config.yaml
crop_scale_min: 0.5
horizontal_flip: true
text_encoder_norm: "rmsnorm"
text_encoder_activation: "relu"
text_encoder_bias: "none"
text_encoder_positions: "learned"
nesterov: true
adamw_lr_other_params: 0.0012
ema_decay: 0.99
lr_schedule: "poly"
adamw_weight_decay_other_params: 0.01
Rows from block 3 of the image encoder, named by matrix and row number. Rows with one number belong to one channel. Each number is 500 + 40 x the weight over its row's rms, rounded and kept within 0 to 999. All counts start at 0. Numbers have three digits each. After the name is the row's rms in percent of the matrix's.
# convs1: first pointwise conv (encoder.blocks.3.convs.1.weight, 224x128x1x1), inputs 0-63
# convs3: second pointwise conv (encoder.blocks.3.convs.3.weight, 224x224x1x1, transposed), outputs 0-55
convs1.97 103:518528444556579462531468501447510529571551475473555530537495426462460475456511510442532505485464548559558537503478557540509503536579526509521566544487512451473492467458419446512532510511480423
convs1.98 103:484500518495521489551561561454536533547539489531547510551493534572508539491525469510466494451517524452519480519466626478506523432505482460541542507567580495546471448571557479552564446561498450
convs1.99 091:491502504502513444474489591554469465466515485424507486487500532492476486506466508472513478505487488491483538462521466560486485474491502549485500517429544465545446452541503569503479469491594537
convs1.100 098:531473553555524444546441516490528452540508553508481463499565500494447524535494482537534556422537508424532487530497492518535407552500481470470486499468517457495455506380496477452512510471491508
convs1.101 126:520551467510522530558504482534473540473548467554435421529477489460417561411569530553503459585521464523484536599456476472475524471485486493527493478528445450546510476539471490553541507524578514
convs1.102 099:473422491465530497466488518497474473533469461417533526489500536497533475474568503508511544498552474554497429460455435535463459511525567500477470507502474523590467489499501446507560509515480464
convs1.103 100:511523481512458538442524507485505543460534460541465463483520426451432473489545466521521521547489479460496519501486499486497537527484493545554504525487426521549472531517481549476478499447509493
convs1.104 095:455509466479516507484434503444523492499507505540469525454514501504475485533498456563549526553490523501477479418432539495504485493451460446537533463551489490468438529477482526476413504498535441
convs1.105 090:523502467456517485498491502531480459502508499516564504517522486499518473522579444532406532550457440482498422522485441447503570465536551499558477575486525427513506523498428490551519462483416579
convs1.106 098:500537492443503466581546607463540414538475477505513500441590426472541471502526542436498531480499467468489533445425508480495528478514491494464462492458587512451521482468507493505522544562505538
convs1.107 085:523448504534487531485556521494447466509455430423487465555547489469483537533497473501478468546502432485600465555470569537457510535461538553522542408535487492535507464508475571482525440448474498
convs1.108 102:497530579559391538512554549466473475506521538533473520505504514464512535403475462536475499537530516516552467503480555509468461518495459545492441538539462377502501559592542482449535511551546491
convs1.109 098:536553488515465529533467486465522494557485516467593577529575498460534522525448503486483493537526524527514533479548452490465492498434528497487509466487493505575519501488455513557519429470480517
convs1.110 098:583546561516508389548449502592547446534514467498492507519527490451504496462488504472502583484502538535482441530485481518489539527460482482470492475554535481550483540541493459455587564557460472
convs1.111 110:445509536417493532463444486412560469491514468459484492451470500516482591482602513449577491470495520499540524511631518472474514441484507497501450564509547417513514553501499562551475496490491484
convs1.112 107:575498465538526486490542511546457521535536590517491570565551486577462504514481468446465447466489520524514506508491431530584474550497557503538497500474518517496477538477513518453516453546536520
convs1.113 104:454507527397482468506508476498532481521504564544542463404436514498530538466617480452454506475498512503539470529601461492481483457475562505449510528491523481475489530471469536507503564468487509
convs1.114 098:509506501451452409528519497524479484507472491532547460509478501485489495527520511455505472515523471510475467481509483463519565550515468540496498480472429516549470474553528434492452404487451491
convs1.115 101:532501493494510478539505490482537473578459500444501492520432502478556494466539445559498487440472538544486543558475473495480494535536493585552515504525475504563436465509541466467553543421492464
convs1.116 108:562537527495463542511423415582571461548510480528477480418480509489500497445519468480415514519516530507509514495514469517500480533524482500478520384512441525502455583469529577501488488485471520
convs1.117 108:562469572506550528481474530517464537521495493470500444534467523457539481545482522448605541554468572493491542454443604511522531503487546445437500490441465461468453524492567509495550562502509491
convs1.118 108:550525478464454515522462529557522492387488465533459514531560502427530441542452467452501429428461541542423546546535490404508538431508498538475542494503551483468463527486512500543530569477498504
convs1.119 108:483488534533584501474473445458438506399490517499484486531477568510532450536450516608498442476479512474508429494500521479455501525506503501475517518501516464526529493413590484494488501561554463
convs1.120 097:470501530483444558458593534483520429482545487489545543558584519487508463507526535503583539552513505489532459450511495431476385499487520564510566448502491463472530530533458469524514559506510532
convs1.121 114:476512473475521522443485483464544475466531559496343507529493534553450515516500505516506484484444502538457577514500418520516514483422391458510486521508442492456509491508480559486551423519517505
convs1.122 105:529481484577498563501465477498487454529545496394544466472524559517426519512488501523520462495501484434500544438518464452516495476571558468539521455495545476499453459490489557512441458438500498
convs1.123 097:542491490454497500520574594465443561493542490530506510491518586535433538467520473469527407477499436460587479562480576495511506495437546518524470542569482529481405405469509533518509526462483473
convs1.124 112:519503523540453512561478513455483486485452412549455525539535487499512461398552543505526531468508504472464475462473446437517560486567492473509468520415500488512483487419480428505463533500377483
convs1.125 093:527528493532551501502455431544535439540390535469476455486491520448495479523498559430516551507479534506533493544521561494502492429535462518529506464527524456465486503525479481457549467487558487
convs1.126 094:478530557490479524453482531482527480523470571465554450480460512426466551596532444456510470490536477453473517494471421487534553535547512527465443465534502486514470504423536445509536560519537425
convs1.127 106:508550552507465486512457547507450521495358533540463517479464456510510567439510610481465484496510520564595591458537528471420489522501507492542442492509467562541462467496472508459527461484511525
convs1.128 102:524529491509350472489492491504428429530545584447543453503515543545493489521468528536524479463518491508457524477464542484505394513518467504540520516502512484570520527513476513529484416505504528
convs1.129 108:517479438483496546448542464464510519538502502473461560568498501496446499410498532487477463535555459564565512529565522499497456544428531499447466514513522559526525438593557526467534496450522510
convs1.130 094:483505608469473440473505427461523451450505532586494480494498456499505522478464566505521537467487527554563475479483501513515501509429483525480422570498549462516557503397486476532555480558506530
convs1.131 084:539428518524647506517538546537423448541559529449472583515473467545420531468494524564485505534526503502444495486517500497518418537514438447489512489502511463467541496459506494481517437510564437
convs1.132 094:474480481526502549502516409468554472496566447468431514481560421457458506533449504496425522480512496544532543509529477609596548536467544488514474448564486481478538471547425497497473575536513470
convs1.133 097:484517516490450586482565482494522505594491514529608518549552461502511540491472514521572494489544534519506458474514487527446570505532514468480483540492454449520553531594523507619516475567465475
convs1.134 113:524503543511503518490490505411525545496544506493496536481485513425514464353578474489623430529484567476580529500564454578504487433497497491484501494475527500485523473494481495525529494504519536
convs1.135 097:450498548471477493522513469526473485553495466514471442459442450541460479475479579503517480540482557558521513576459546479552535593518506549524492489537513481528386536503545522454451581535557462
convs1.136 098:615538479501520447600611467530431518548534487482531463488549446466477481462556463529478534521545565487497493486465518519487533535544470493539494511427485520448455512543453568537432470448524525
convs1.137 103:581435439613493478499537533433459469514550457501499510480503424575483502533454518519489468555527496520480568563475510517458482490558553534527477469503475480537516504522434442429558498570471491
convs1.138 095:468540485501527472491518527457455474589445582524508537531503467517492547553443489422513509541518565555514468508453481501460514492451525491482462436451516529484494533483538451505567431507551467
convs1.139 111:484466476447494482506519454491514506476448411541442506523508432467479467519490497477487509493510503517502546416483514560535500448536511517460494487463486466523504567540451490461527520528555494
convs1.140 101:450569499543538509469474488545501539459480490519439517505445461465557493434531509553508501508519473444515531453484482419449525504532454567541557574545491503486551547488484530604473486466486487
convs1.141 117:513484536531554580485503419488523504538477518504458474521480545523492453481429406530468470399502515480542492449510531540580513537473566497516462502465537550457490484503519516511531498448496468
convs1.142 096:480512532532498512494491530523495484451512522465565510466439543485520472493496476484491504602522468487554479504562571507504467516520451550489493487482484495523408472513508463462511449528542493
convs1.143 104:459500486487422523484540550530507518454499476472581462566533524513448432564499465553556540465504512454491488513551599463524478441458521581530546488570532472523488467515394520525535483542405449
convs1.144 093:451497490532504601476473512524447462565539547471475544483510573498470496496504500514494417471529521451480509525529568506483489432492470532595453505522489501506486498478426495400560472519457444
convs1.145 105:349463526423541516524521509503522504501566534540566431524496507524431491531452598444525514519473560566514454507554513525467512482558478458528526527546522440452511467519529521565512525554511521
convs1.146 096:555495473452448493551554521466502495448512497544530588465482499486493495466479452575478490515484493501523527551450493502476539525522524481497461522593517543554459572482422491483503521504462479
convs1.147 096:491485480454474429552521487504503458490526580512442494492516494476491473448525453514512450426557452507608531499517575544511527517472506524511385467522489467476489409565544538454488570437497501
convs1.148 085:466535548518446530519510583515546553540506468523503480517468470515492464516483525501519505505466528517512532533500431515553507552474543510509452515484526487525532520496403554425539481552542527
convs1.149 105:509557506472570485463458487471451448534498611488459516490551533447483529517476580449514530468527407435508499420506491513475503498448471471493533524556475467512476524485466510528486487520502470
convs1.150 096:483522489529501470504558530435506459529502482532483550486615495505519576496471510551494572482569516494550459484449479505447493543460506527513472532532492496460485423447479493514419481460568509
convs1.151 101:512466544468518490559495541514430494502501577515429518532444474498582458444498492442527495586588490481550533467490572448522450435471552439505451493543514464442518496545519507507526526435508484
convs1.152 093:497449523512444563494515608455521468456538491486508506513501415477422417441471561432477505484480510468507523532482529516468509444467486414476490505487599477459477538505476487536523452488454512
convs1.153 098:488530467476487499487529540473478566567500488479515502554512542484456578573464520493485523474448467563531489522413446429472510510516511411498546490509498492493445503513481482471567510425514477
convs1.154 102:520476570489536474442507555464504541556502574518539504542469525528573480445519519489496506483498614474493447464454456450460488479535465440499456510510546473489513507505538458492455447528553456
convs1.155 111:579484494555509477506514572445490524505523467516500552593519515491454603559505504475560510510523553539515544561491521484416525571554489412494497511555515437486488510445519508530448499519499531
convs1.156 105:464547462452511525554490554445515473430562525403519497481466476471502421498518483421521499516505442538500520477523572528499482482509556469472462467472426482507594498514492468505492522458496511
convs1.157 112:559459493476577474504454528484460521511468462488489521501474464511530434451500496558485459495514420483522536540469510536450440584480555496482546412506433471537543510430554472515483406500526533
convs1.158 090:529499522515506464514497438495481509453538474440414474548475444461532475514453522500465461518441450530532494501483551500488441480453464490504440530419479508509552516487466486499535509581463499
convs1.159 098:480523516539506420436544491457457427447452501416392481490512495507466446542500495497489485524523540468503574512522417516550532575466493525557501535564473553519449491447455460557550489523400463
convs1.160 110:497557580498542542469506533510498433436492554557487546497464506506466480441522474531473451485489566573516503500477528509475443468505495535497534543470509440502467507425459491541494486626461508
convs1.161 100:471544433452494488503564477463537490516518472427467402541489487536448530448557471415544524493527560526488513537486559543556505554491469501446381448484496529532451516572518444469530518504470496
convs1.162 094:469545534474526516499516551490562453497476472401505490544524496446492548527516488514561454480520517565412516513513511486476511590444474514475509574534505499506429488490496498506414416478498496
convs1.163 107:508505502466530467418428465494538543489524483589421419496478499532534525546550483449479540536494442513537479514503484554509445461440489450492519443474530422440455513507501474567555407528531488
convs1.164 091:522569551479476559518495571492472469501561503546535529482512551420439533513449560509511529429472506462567510447501406475538483478501570452514473486504429490477502456444477480637520542504487492
convs1.165 101:488525478510458528508459560482472496538542437538459561501511400468551436521508471578541480573499490507472441474550522510521431520477540575526546508488480458473515493495524524586537542453511505
convs1.166 093:498511542537565497387510505438554408534540549543544457502510511520476514553555470530509553518533516463508497485567534492513549497510554494452531457467478510517436524505539463507451489496495510
convs1.167 107:521565483457503512497547459509488513550499488438399557456549498513494549470490458405449542493471494492537473524506473538559486505479506494496520522491456466448555508459499488521593500531487501
convs1.168 091:435541489495541459537452525508545505556483497494514474514476440456491532449549493477505464423471552434538586549489556479495596528512463570510542540487481523454528531508479523442511508486465492
convs1.169 106:497508483510537430448520491423496547503512531459518482458525515559450524457481527519618522515456497522507481571483540474478423546447501494500492513472461447461514543448568548530437531515481438
convs1.170 095:505532446517427543505455533523493506521527541453397593509487538461544460451550446554480493490489528479485470478490538494468534456556582475520536529548522509498459536506432525543537512481452559
convs1.171 096:515564561444509413447494421452476450524504474507524505524518471460536527489553533528465490519444514489566519529518526461553516570508527514476490470539500436369498478445429551485533536519442485
convs1.172 099:497463574482530597539525466617546490486540475489443459571514546479511442485487486443483487486526495467503495499459504600495528530530520493445434483494520515462480520540496432528484507509501533
convs1.173 110:434498483602454523493561471480559490492411513560485523540501521515486478527474508465578529446476514477471464469497501499553523432467516471543471544443486494462509483469474515572525534507524491
convs1.174 088:520497493521555534525451515531533528445503516487524479395488491450505457517473501395520569574516490460473470560497564529529511478573491557519452518477488457523500453437556509506557458550444514
convs1.175 090:613482501537460513512573536493502516561457413433578523607521551499524474477554460458450537513485413454550518503543569472480508529487535511499504426520496517516478439452472561458462510546424527
convs1.176 089:474588465474563531453486523456500549572512510490547547546510476521472403509506540533518508482525493502468596545504515517501499414498537486501501474484485427502543498414543527509507606520468543
convs1.177 096:535477531525535404529493471477490551473419521525555508496562476499510523509558508541565532566427503512459494529453471497495464438498584539437538483498492410484556603536503486625537481534564497
convs1.178 105:549502480524491496424499421524462511542541482470508463512545526547514462454482496514520560535581546477531513477408480471461553544523420481497497535474435524495512607468432544477540461495422478
convs1.179 091:502447462558521434506517504447492501481443491498542540547501556499552466529562481557481501542541549493462444485447500506519555547507440432482474494550531493561572408517496535531548527509462434
convs1.180 120:505500518584486476554524543556552461492489492532432543523443483542547547591479472475445476476497464440437528468457464458486532575451464526496484490542507496507485480487502436546512485518605543
convs1.181 111:541545511499488508509435558509458488486475564466527512528587457499496529457496581386506485525487513487533517532467527497457486513509552533523464442564394455480469566558486538420496449496512484
convs1.182 094:508502465575526522536525517442550528541526505556518513500482478492546549477460550519509548517418522444491477576449424442447457521507434462455557461505490418477515488445466499539467546551523515
convs1.183 112:495489358531495471492501430533524534504522531493458578535529504519498500480475546499483463507505426426504492491454503517493481392490508439499453455516488454457518473492491473504517519529549536
convs1.184 102:461576475482507510482595499487475456455470557498516473462489508509486424479533513534482429487479500483442378464480550521531451557523470474492494524502484554548530504424532517557442471520485536
convs1.185 096:467534538494554499509539524532502479425475453521469550505491441569497521454458506512475461477499531472483571434565498524454471502456548526573499491580557490478508529492382545492559493502458518
convs1.186 093:479474477548437514539484467459524496471475534467463503557459475480458556468555505522430495460501509496453445480513414516513456475501533495512454535490478472493549516538502435582497461495485541
convs1.187 099:478501532485460443554468541522470442482403526518492479450571485445475518439424518523521485454434462451482452473508537512572517539478494549531462485466453486452478442493425459482521508480528478
convs1.188 089:443506476517441475470538572556455444476542440475589498519451446519501474579490499484549455479484486470528566541468430501536499514446482415520487490481512494428458527446518556461487531472490468
convs1.189 107:508557509467498443547534547558411503527564510447502559447537516528413478426518506492442475557539452545520481513493472449422504510498532489494532440480561453487492449532513489460508537414500488
convs1.190 094:422483508456450430547486514480505525487501550632413513485470490471574486507539478579495500529535466493486438494524551477534469518463532531502473532571573488493506532488535518426527500514470454
convs1.191 110:501522597532521524474487526509446545537474581486519513507524461470509494489468539416497504604521505562568546527440511519488496537434472433470437475458487485544465568443503540520469516471478516
convs1.192 094:518484530503496498499536433520547531542519496458476492465554513555472493469481515483489472433491536497572537493514454506507497543439456598419498496504495466460488506517490543567479469473428474
convs1.193 087:480525552503479544435567475534456549556522466442487475517502448442497472588526436478521485500491512454439451553538534472531555532493484548455508461463578470508488483478498499418484533495506461
convs1.194 091:430439499486509526456528480504493498473460444448501550508467430477555517507477504525506473465477491524481499457542528524541516480459461469486505553509515539460492507562438470522503546523442433
convs1.195 093:506574484542512494502523448558510527506544514475454450505483412499396563470491506524495416536488519505501527470524519489502485460448595506480509422505492445470569544463508551547504569471588464
convs1.196 128:501517493528446528493502513488363544501500466474497516533476508627452492561473497497500526439519515612456505567443509623484504504549490498496511525468498508513513509483549498499522475491491409
convs1.197 100:534626497516529490528520464493519545537530507459453494494477451526444465460505455547444485546530496455516567517505509481421478507496506495506478436510473430510478507361491519493497553540528489
convs1.198 092:540444475451493470500426511587541495502505495459566509539617523487505490526507501544504498456514473496525505468436472498508516530533492496541514507573492544525511463597486425467474572482562471
convs1.199 091:541556467501448491573516491479467515512569522521497450503506500499493462549579461546496527562493564492507475500442480545500473487515494574485551459529538446515489488513510499545504512554453449
convs3.97 106:578510424474496460497471467502464485467500509540499500525514525424484509519455565525448452476473607451568510554459515465437524507478524431499460544527537523525544476485
convs3.98 098:549500485536413452495536542560542480508448560476508542567528512512564550444496465486462593515497472532578528548532505555555525496451545551466455544525589471499475420563
convs3.99 087:554541453430453477483545497396490469429461490448521434468528535558527528436478507460525424467500469461484518439512510486393524470465464488485481533500537487457567478562
convs3.100 093:567490512540474486520492512479554536527529551467538474569526570499488474499503558451426494441521453506468537449472479501439504528552562508423547457549502558540515487515
convs3.101 104:514483455487504531542414440552467479440564495483474464452474588498501503493489466513460600453565508435480473531475453562473451405463503462506595486532543528529535426522
convs3.102 100:499494523467386405473563465522482471503534486533471524462484497518480471547458529470506398493449476505431516521567497447515560525492451478533559616467419527474477538483
convs3.103 110:517477464478499505480533485514495535477535517590464506515496466451528539452523477379473517469479461532487402539533483504497538575499486557509527533488577589505469472433
convs3.104 090:540576481493530486476482531516455501467559506475468503575584471472418416488434520479514474507513497505467502470479514498519509503584486429500503529486517486455516486496
convs3.105 087:534497464517485528513473544467524531548500538476480540604428503506491463481464457506532513475494479507489531492528512513486527470537546496496591527510507526512502464520
convs3.106 106:508493499517515473535472494534465577476500528506444437568549491546501496529488500444517483509545407447484474470484526481492526482457479478450478468520504558452507434487
convs3.107 097:531543517502520448494512542457497506527496469497509547453468498452520573509506543568549568519499467525471422436524513507492425466499469530497488491477506530497495457502
convs3.108 103:490481507486530488477568475477554553509517491461485531430504511447509478535461480437442481486484488479570579517545497501501462522508492482545485470512456495554443484508
convs3.109 105:566453554519421487532479427523573546473506520548567511526506510499477461494530493512511436499499497509474494549479507537478464556502505456497548445485452476541450448573
convs3.110 095:513451483480473632476586470539529486471486567500532481465491465511450492492546520500460493599557542489516441522513455469543460561550494508509454462497489511537412547447
convs3.111 106:495516485453455406425511511470512492483508482493522493498521502521520582487520565457458490499547510491453454469516494560470487553463426515541482475441518532497475464562
convs3.112 091:446637557477544491483494545508478456511501490508388507536526457532487516480450501394469526462546536514468457487551567494521438522532446529516537444535522474463523486504
convs3.113 097:443482518533580472428506527459414483486508488490543541478529458482515535502548467542569512534511486512418491499489471506431537467482489512513514569543520489488399515505
convs3.114 093:520492516470541527523496496497450523591510442571530452471507522475443503507483527466433466506538476514554439500601391483531515508564531481507538430479545425515486411437
convs3.115 105:470432534527467512555471494564465511549444449494438479472485494510482505548465574487513491421479437475553486531448458461548517459501453533479477466419492471574459496486
convs3.116 111:462536489488427524507564500467454494397455493513476529523489501485511471453492486534494477468495467488563486445563498507489571496495414509534486541514484512481446501489
convs3.117 096:507454456522497475523518500490511460496495513553512548483523428521453463571554528465554480566542462539450514496531477545482479480523502511554472495496402555516482489487
convs3.118 095:450506402470545484493479567491509403548432515539526506531454529577515547501543526468512536503499436460459463525567495477472529470609507488549475511463450451516508500462
convs3.119 106:437450454494465467401476466452608504491489466466558585476496485484513419516472526588501475522525494574565490600518445494463514523451499493555485512538524458543441502531
convs3.120 102:486514493536480496476540494486536517542463461509503452452550530566494531529485466558514477497504469431483488511472515510505476418504523517464447555500486458533439537422
convs3.121 099:463474520497513514465502474463512489500499494523448450552525494397436507452477475515487562566447510495491488525471502504474401416534481492546529517477499452497464481453
convs3.122 098:485460602512517527446514519477463514527500499481507505512476502512479471403451523496517493547542466536547488508513506495538471492467474537514499545447476521504504526467
convs3.123 102:512524532469492488484383544480472557446503430541453468527477459512525543502496509545479493450469474436464430494425491520527427548493458487526530547521509500480491417511
convs3.124 097:500419459514513530473487483437519552479456497458526499464467513518410464501427501573543515490508465499524464543423471487513461447541442516469439499484471474416512513491
convs3.125 102:453530535503486460471521578483521487465474466521539457475480449515488525445481464455515527559498476497425552530522475517521456444469460495478469545486469501548423531407
convs3.126 099:557406505503477547498524515456564453502472551429514453544497461517539503489461488495499553550540516387513496452526537460436444440538450481471497484535531541496561474541
convs3.127 104:498512553562492471465503514484518528463488550511499555519505504510513456547505544476528457481567489466468487455492510503471424545493534511447422523486514516475460520508
convs3.128 102:534495418528563415488403474494455544472493520495440532493510533521588480490455529478530459533500484469535518445526500430504498503510486511519485497478505509433502477496
convs3.129 103:415550511488511534543431486495490493437555555441505482524393458514501512544593550458452553512508515458411570403486581560500560477497517524491501492469543472483490514525
convs3.130 099:487498516480530530486533487597464588568536516490497481512489500541598479482474529516537477491415458459474434505458526537499541561439482625549486521482479535535533505479
convs3.131 099:510448502469465450485460510526597542548446500484537525524536497540497517490545497472524523560465463467548549512491507501579503499466488459448476429467479516487468544471
convs3.132 094:518455464511570492531500492484467515547509587472482436489494464520540444508489470501473469511493485506422527430495514554524577469527573515488533497454495502489518474510
convs3.133 097:539556516418529432465515443457553474443451529504439457568550568489519486521424548483514536503475529475535417455548457478498483449514427518427464498508486584565507503531
convs3.134 097:427464520556507448498493473476513489499497522533440560508534542499552475448512536541517501633523523524476543512434435535493486449508495489478514457475486504532545536503
convs3.135 109:568549500490482560512432568488513528505511498504457415502554483561488454506464471496506523513561494489481472524470486505499550464481516462497524564524514453491477470565
convs3.136 095:531497478456487560463454480484511498559478487581477485546483456562495524513545471480516513595468518530461572499406474552498479543439533471498515471520473480470476476509
convs3.137 099:515449528494527541518483473491476490488521504427469514421504441515491518535508549503504465465510489443431501518441535498544519496487544471509441491459557418448536546454
convs3.138 089:460459529472474541514472534478503502590486483439559468584504454562502482474517444586522550501543514526492484457516538465520493517527435503476516508485476469444493509521
convs3.139 090:482480484489539470446529512560479537463482488475429417479544551532500397493559536523587492516496600449511459485484507540471422564547542485513499499532503491441500475491
convs3.140 101:545454556510555518471498465518501559506537614484482476486515517523454505485513567545456567471519471537519480465506482458466495518564470501548491578511496513462547516411
convs3.141 105:428618594553530500573522509534488514530527516522439520514530467555538554536517513494484458507412509510519484486409474471502497434432499507492515541511594477499477447509
convs3.142 090:503480476463494450472499571517471499426516424474504521540573459489479400566554559525442560446472410530507453644467550522545496540576531530477511521453492515528486490492
convs3.143 099:496510461519429488532474465502511506479443514461513495542489515445459496528494444558539501505478445492552438468492574561497446491445476549467540543497534552409462505446
convs3.144 089:519495520571468473553531445496497512552556438531529458538488476535533537488494478517591562570473618563489459542449621558507581569476407490501463497499471517582502522584
convs3.145 101:523481527474504570447481532534392423486507526547471551520486498505446552518466439520614487460399428553525500537461529543488490492431531485456496422481465484540455509528
convs3.146 097:531456505502483521469523422481486568549429429559461551550519490521507511539521476515528486441542395500511497514473460442543504452549481556496537450466488488497451514520
convs3.147 094:486473466499502452520505490521483509446485554498611563530511435561447497493488513511528471492477533527571540471522428481531519543457503471499435460490512526527514495530
convs3.148 101:560522523481521567443530510563500463570478549524419506502461501492472547483552553515452474491448503541414550532491514483512521512501501483471589463497531437542436501522
convs3.149 103:504522508500518471559477452487451492524454551533498570562519526484601514516495481522454508517518513470504519432455471532539484474485532477558507465562450474516451499539
convs3.150 106:478496509538516457423492559487469455510494457567496468526448429403485413483504504557490545464443499426523530517629452497578481489519451509517511520523480493549521524489
convs3.151 088:528424508520569529519571483512561441480528491556494495567530434450478507518447525499515514481537492494494453580492566475495517450488536467463439486494466524417469518498
convs3.152 107:507493477565482523605527521470531474562485440567475445510533443437553534509474487556536475517539471542562505493497512528463534558490502420543564461578500517542489524451
convs3.153 113:487499469470511438568538504543445531467479531539514541491362483576573552477475496520493526547536490515572522589458552545490530503500524478555479516521419519468547493528
convs3.154 099:584537437542440489469527489460524539475477476494501494462452451426467519528540508537479511474430497534477506471399514499452458482491532478419477505477487465549493495596
convs3.155 108:515488415531516561520546487554476536492526474510415422528522480437493485486484541513514457484550486559481499443567544497559516555586492482532521577524409495466440552537
convs3.156 113:547536552482531442551520397475482491448574476510509474498484540469458494532517536549468438556387538487513561493471512439465388582515510525540524518458472454492477586488
convs3.157 103:458407501495476521461482569525537448518485525487534465470448473529490448571424619554538500540551431486489489516527478527457540524495458466516475511509572541486557445518
convs3.158 103:470507537514491494533494491581521463557482474490524495477496507478497472481518535502490476548500493542455429522534499541513543536522522481468492425500465460502475561520
convs3.159 098:507503527504461541493536548448469531526444451473472494461478508513530531526529538505519537449572515516514514424492480525501504415492528487492440485514473550435528425537
convs3.160 104:434514526488523452549567449542486501423460533618449502507544493532545514505493537446491527474486414453474450402558489501506512460461533492474536551526526512497558527508
convs3.161 107:468528527404476505452562501457453427505544497533487556437497511478503495498510505496486492532427558512462469507530503515502484526532530486467504532497486462527454574581
convs3.162 082:511499429537523616572421501514442520370548461489447488517554442460487551518458576450518434483476479439413531495477425494447461522538517503491548452495495545468461486453
convs3.163 101:522495391518543419498498531532518506488447469540526564445489452447543480493463544501447501501533476495488441492476486497514462553550485443541524489515439478507513480417
convs3.164 109:492549471589479542510477470484540437546509463505516498431488511484522473490467520451526515518495488523450576530466539536577534461482551430513476472464445575436515472476
convs3.165 117:530500466425437495483509514533475484501490482449495477468486479559447518504496515537478545416534541454534494516495486526531542525532511513413505514436543394487467440461
convs3.166 097:482510436497580418509559482535535461488568493538484438541485458490507522543532501474545475543456508462566488543505480510510540495516509545473446467474493542574488548433
convs3.167 110:505515507504518455585555512537469469433546484455492481428480557389451580527408507473498574442448505479513580441501468356515541521472454497521544502492499466500492498500
convs3.168 097:527539434521494443521513468473520500477518518538458468451523557496560482539500442499523521567539503478421447395452587550439521512568486433561489556446502504536456539500
convs3.169 088:544407489507547519497579464441542516459499529521510446528501462512466479475443408530477486503478564471490471484525492476513560566492510543504412466519535537541523490460
convs3.170 111:550535596426558502503493486526511568493495520556498494427511537464580443529536533504536535566505561517566471499505582436489446484436476562570439471481516503480549451497
convs3.171 092:472556521510546445468490512523532445419533538548508582444507498441486518517509517497521401503511545558442579467497540548466500476462521545474423457506538529512546483533
convs3.172 101:493528516512548467546480486558477442457507494522453576472474483478484514491386534471452538536504491490481420499482508530495473494485506455523514502487484513496534484521
convs3.173 100:470482508529513549541454540494503487482492471484432517496471477441472461492483537533464484393502499499405438554423471504544508464517523509465490427485544501517453492544
convs3.174 105:515480427466524437493473482480477597479503493459516488507439540530423492556464507495429496466558458452455489446486435527507446482489529543562481486510537476457524464500
convs3.175 094:528450527485529511487545515475462483508526572538520510491468478562527500478490407569485488475481493524494525526465493428566534602527447546458476473494473437551434525483
convs3.176 103:505518528517491463500516455477540414357486527450553521506495502527513526412496465493453524495453464492487463529518488476544505489461617544494466513479574516476570419444
convs3.177 091:496571491481444537441538497570558487512523474516461549525543505458515505474509503514494446468500487500518424601549449412485462542482502459440498428527536480623499529461
convs3.178 089:493459444467560515442437536495484464565511509483517492495352467414509557505530468502505533433448541486513458522459484476499474496526459505468421506514536473462549422513
convs3.179 102:542485507486483490560543484487563566465408480484460557518532497533543489477551501469505442478540495471526486395464530411463496453552568422467457510513487474446550462515
convs3.180 106:481501458426493577442544517437500428491536559488562419550531583503543485523480434578515576519500483464470586510538476509499500552504509544597477517563525493517488492505
convs3.181 107:523453535499515475572461481484535465564524485455484487491489504517482540489486498538482472473471464443518512530458429466545508521519457457490462461448427542514500577509
convs3.182 085:488619514488526512491483489534525498533460539473448544572537525477453383456550485522472537547545507484572495472531502506488455478496616480551490497506490547467508450458
convs3.183 112:452519530619588483547511562432501482526456436458461506529484449544565461578495573486457405496475530539516475471529541574527512524512474517535421516447519533444523524531
convs3.184 107:443440518452555507536480491568499551493480510462420518541475503473516566502480459521455538513511501498444491485512473478534387470459496502489538534579576538538478495534
convs3.185 099:512510476515412540488471461488495507555573477517504431425476541474558570430488486468508492448496550578591452535505580564454450551439465453520493499465550506503490450546
convs3.186 093:493546518509516463489483449551495509462559516502491455535511448508514581558479477382582484502459482545532489535330520479499509506492567460487488532528501437485465540478
convs3.187 087:484564438531466566466559528497507517533515508501415546475481547472510570443487533479529567558524521539528548604589466496502441532509590518547492494478462505536416536489
convs3.188 097:502450545555476490412475554504497504486485536531513467456531483540533466517578492512570455545503456474526492472545496500525526518461554516542554551519458481520519485499
convs3.189 091:547517496520433504548438552460487523517498527462458499501541461501438419496454503503521488504462526459422467490466438479447542475488536529557561420490480530538555599460
convs3.190 097:511499493433491534533552478586489472554493546501489520548531500483423507474494569474541557528497538483468500507430515481472462532533541475418466497479480526497555514508
convs3.191 106:475451518508515569501556517496451569503484491510508492525480527521469526534485493530571568541517466479495496431477480487528426564506489453573508583554514577479477503507
convs3.192 100:550457533520489532414437510462492531542377509531570503541518469524389482506477492488546496553490499450518546413605427539521541497507605468492473461566550503512526505511
convs3.193 104:505451510526532470469508482533520469491490459453455552522548473518516467549460513475536435469536494536494461485483506524535510447497520572444508527486536531468513470531
convs3.194 098:534540483548489477520505459452462500632462508479476483511509541474526526571452451532522481442489515446546457473491458495553456549550350448486539511511419500496506475543
convs3.195 094:486483471468511471490502531509460511516506571500508524469502480511496413432532364472545475549542526543413543463438416561502435466498526564478516506486502520483475452494
convs3.196 105:498484538508453463475507535503487516487572506494486449474502460464486465559503453467520507516443477476518504401469462524473475519526509424526465473503573523490495491507
convs3.197 114:486416492483590439474459553578494513429488493498507541487426434532483455445458541494462590558539475522501494480512485551484504480520585541424552486506532514439518503508
convs3.198 096:489527499493454547498434552519491475549500477507559461464544483478466504422476545502484427535495468477482510564437488473501543502540492415498486471500488498489524489544
convs3.199 108:494488517517515494477524525493488530492433480565526613508485511441556511481398482451490502534553467488504469477512447543454503512552515475491475539550550513380481532524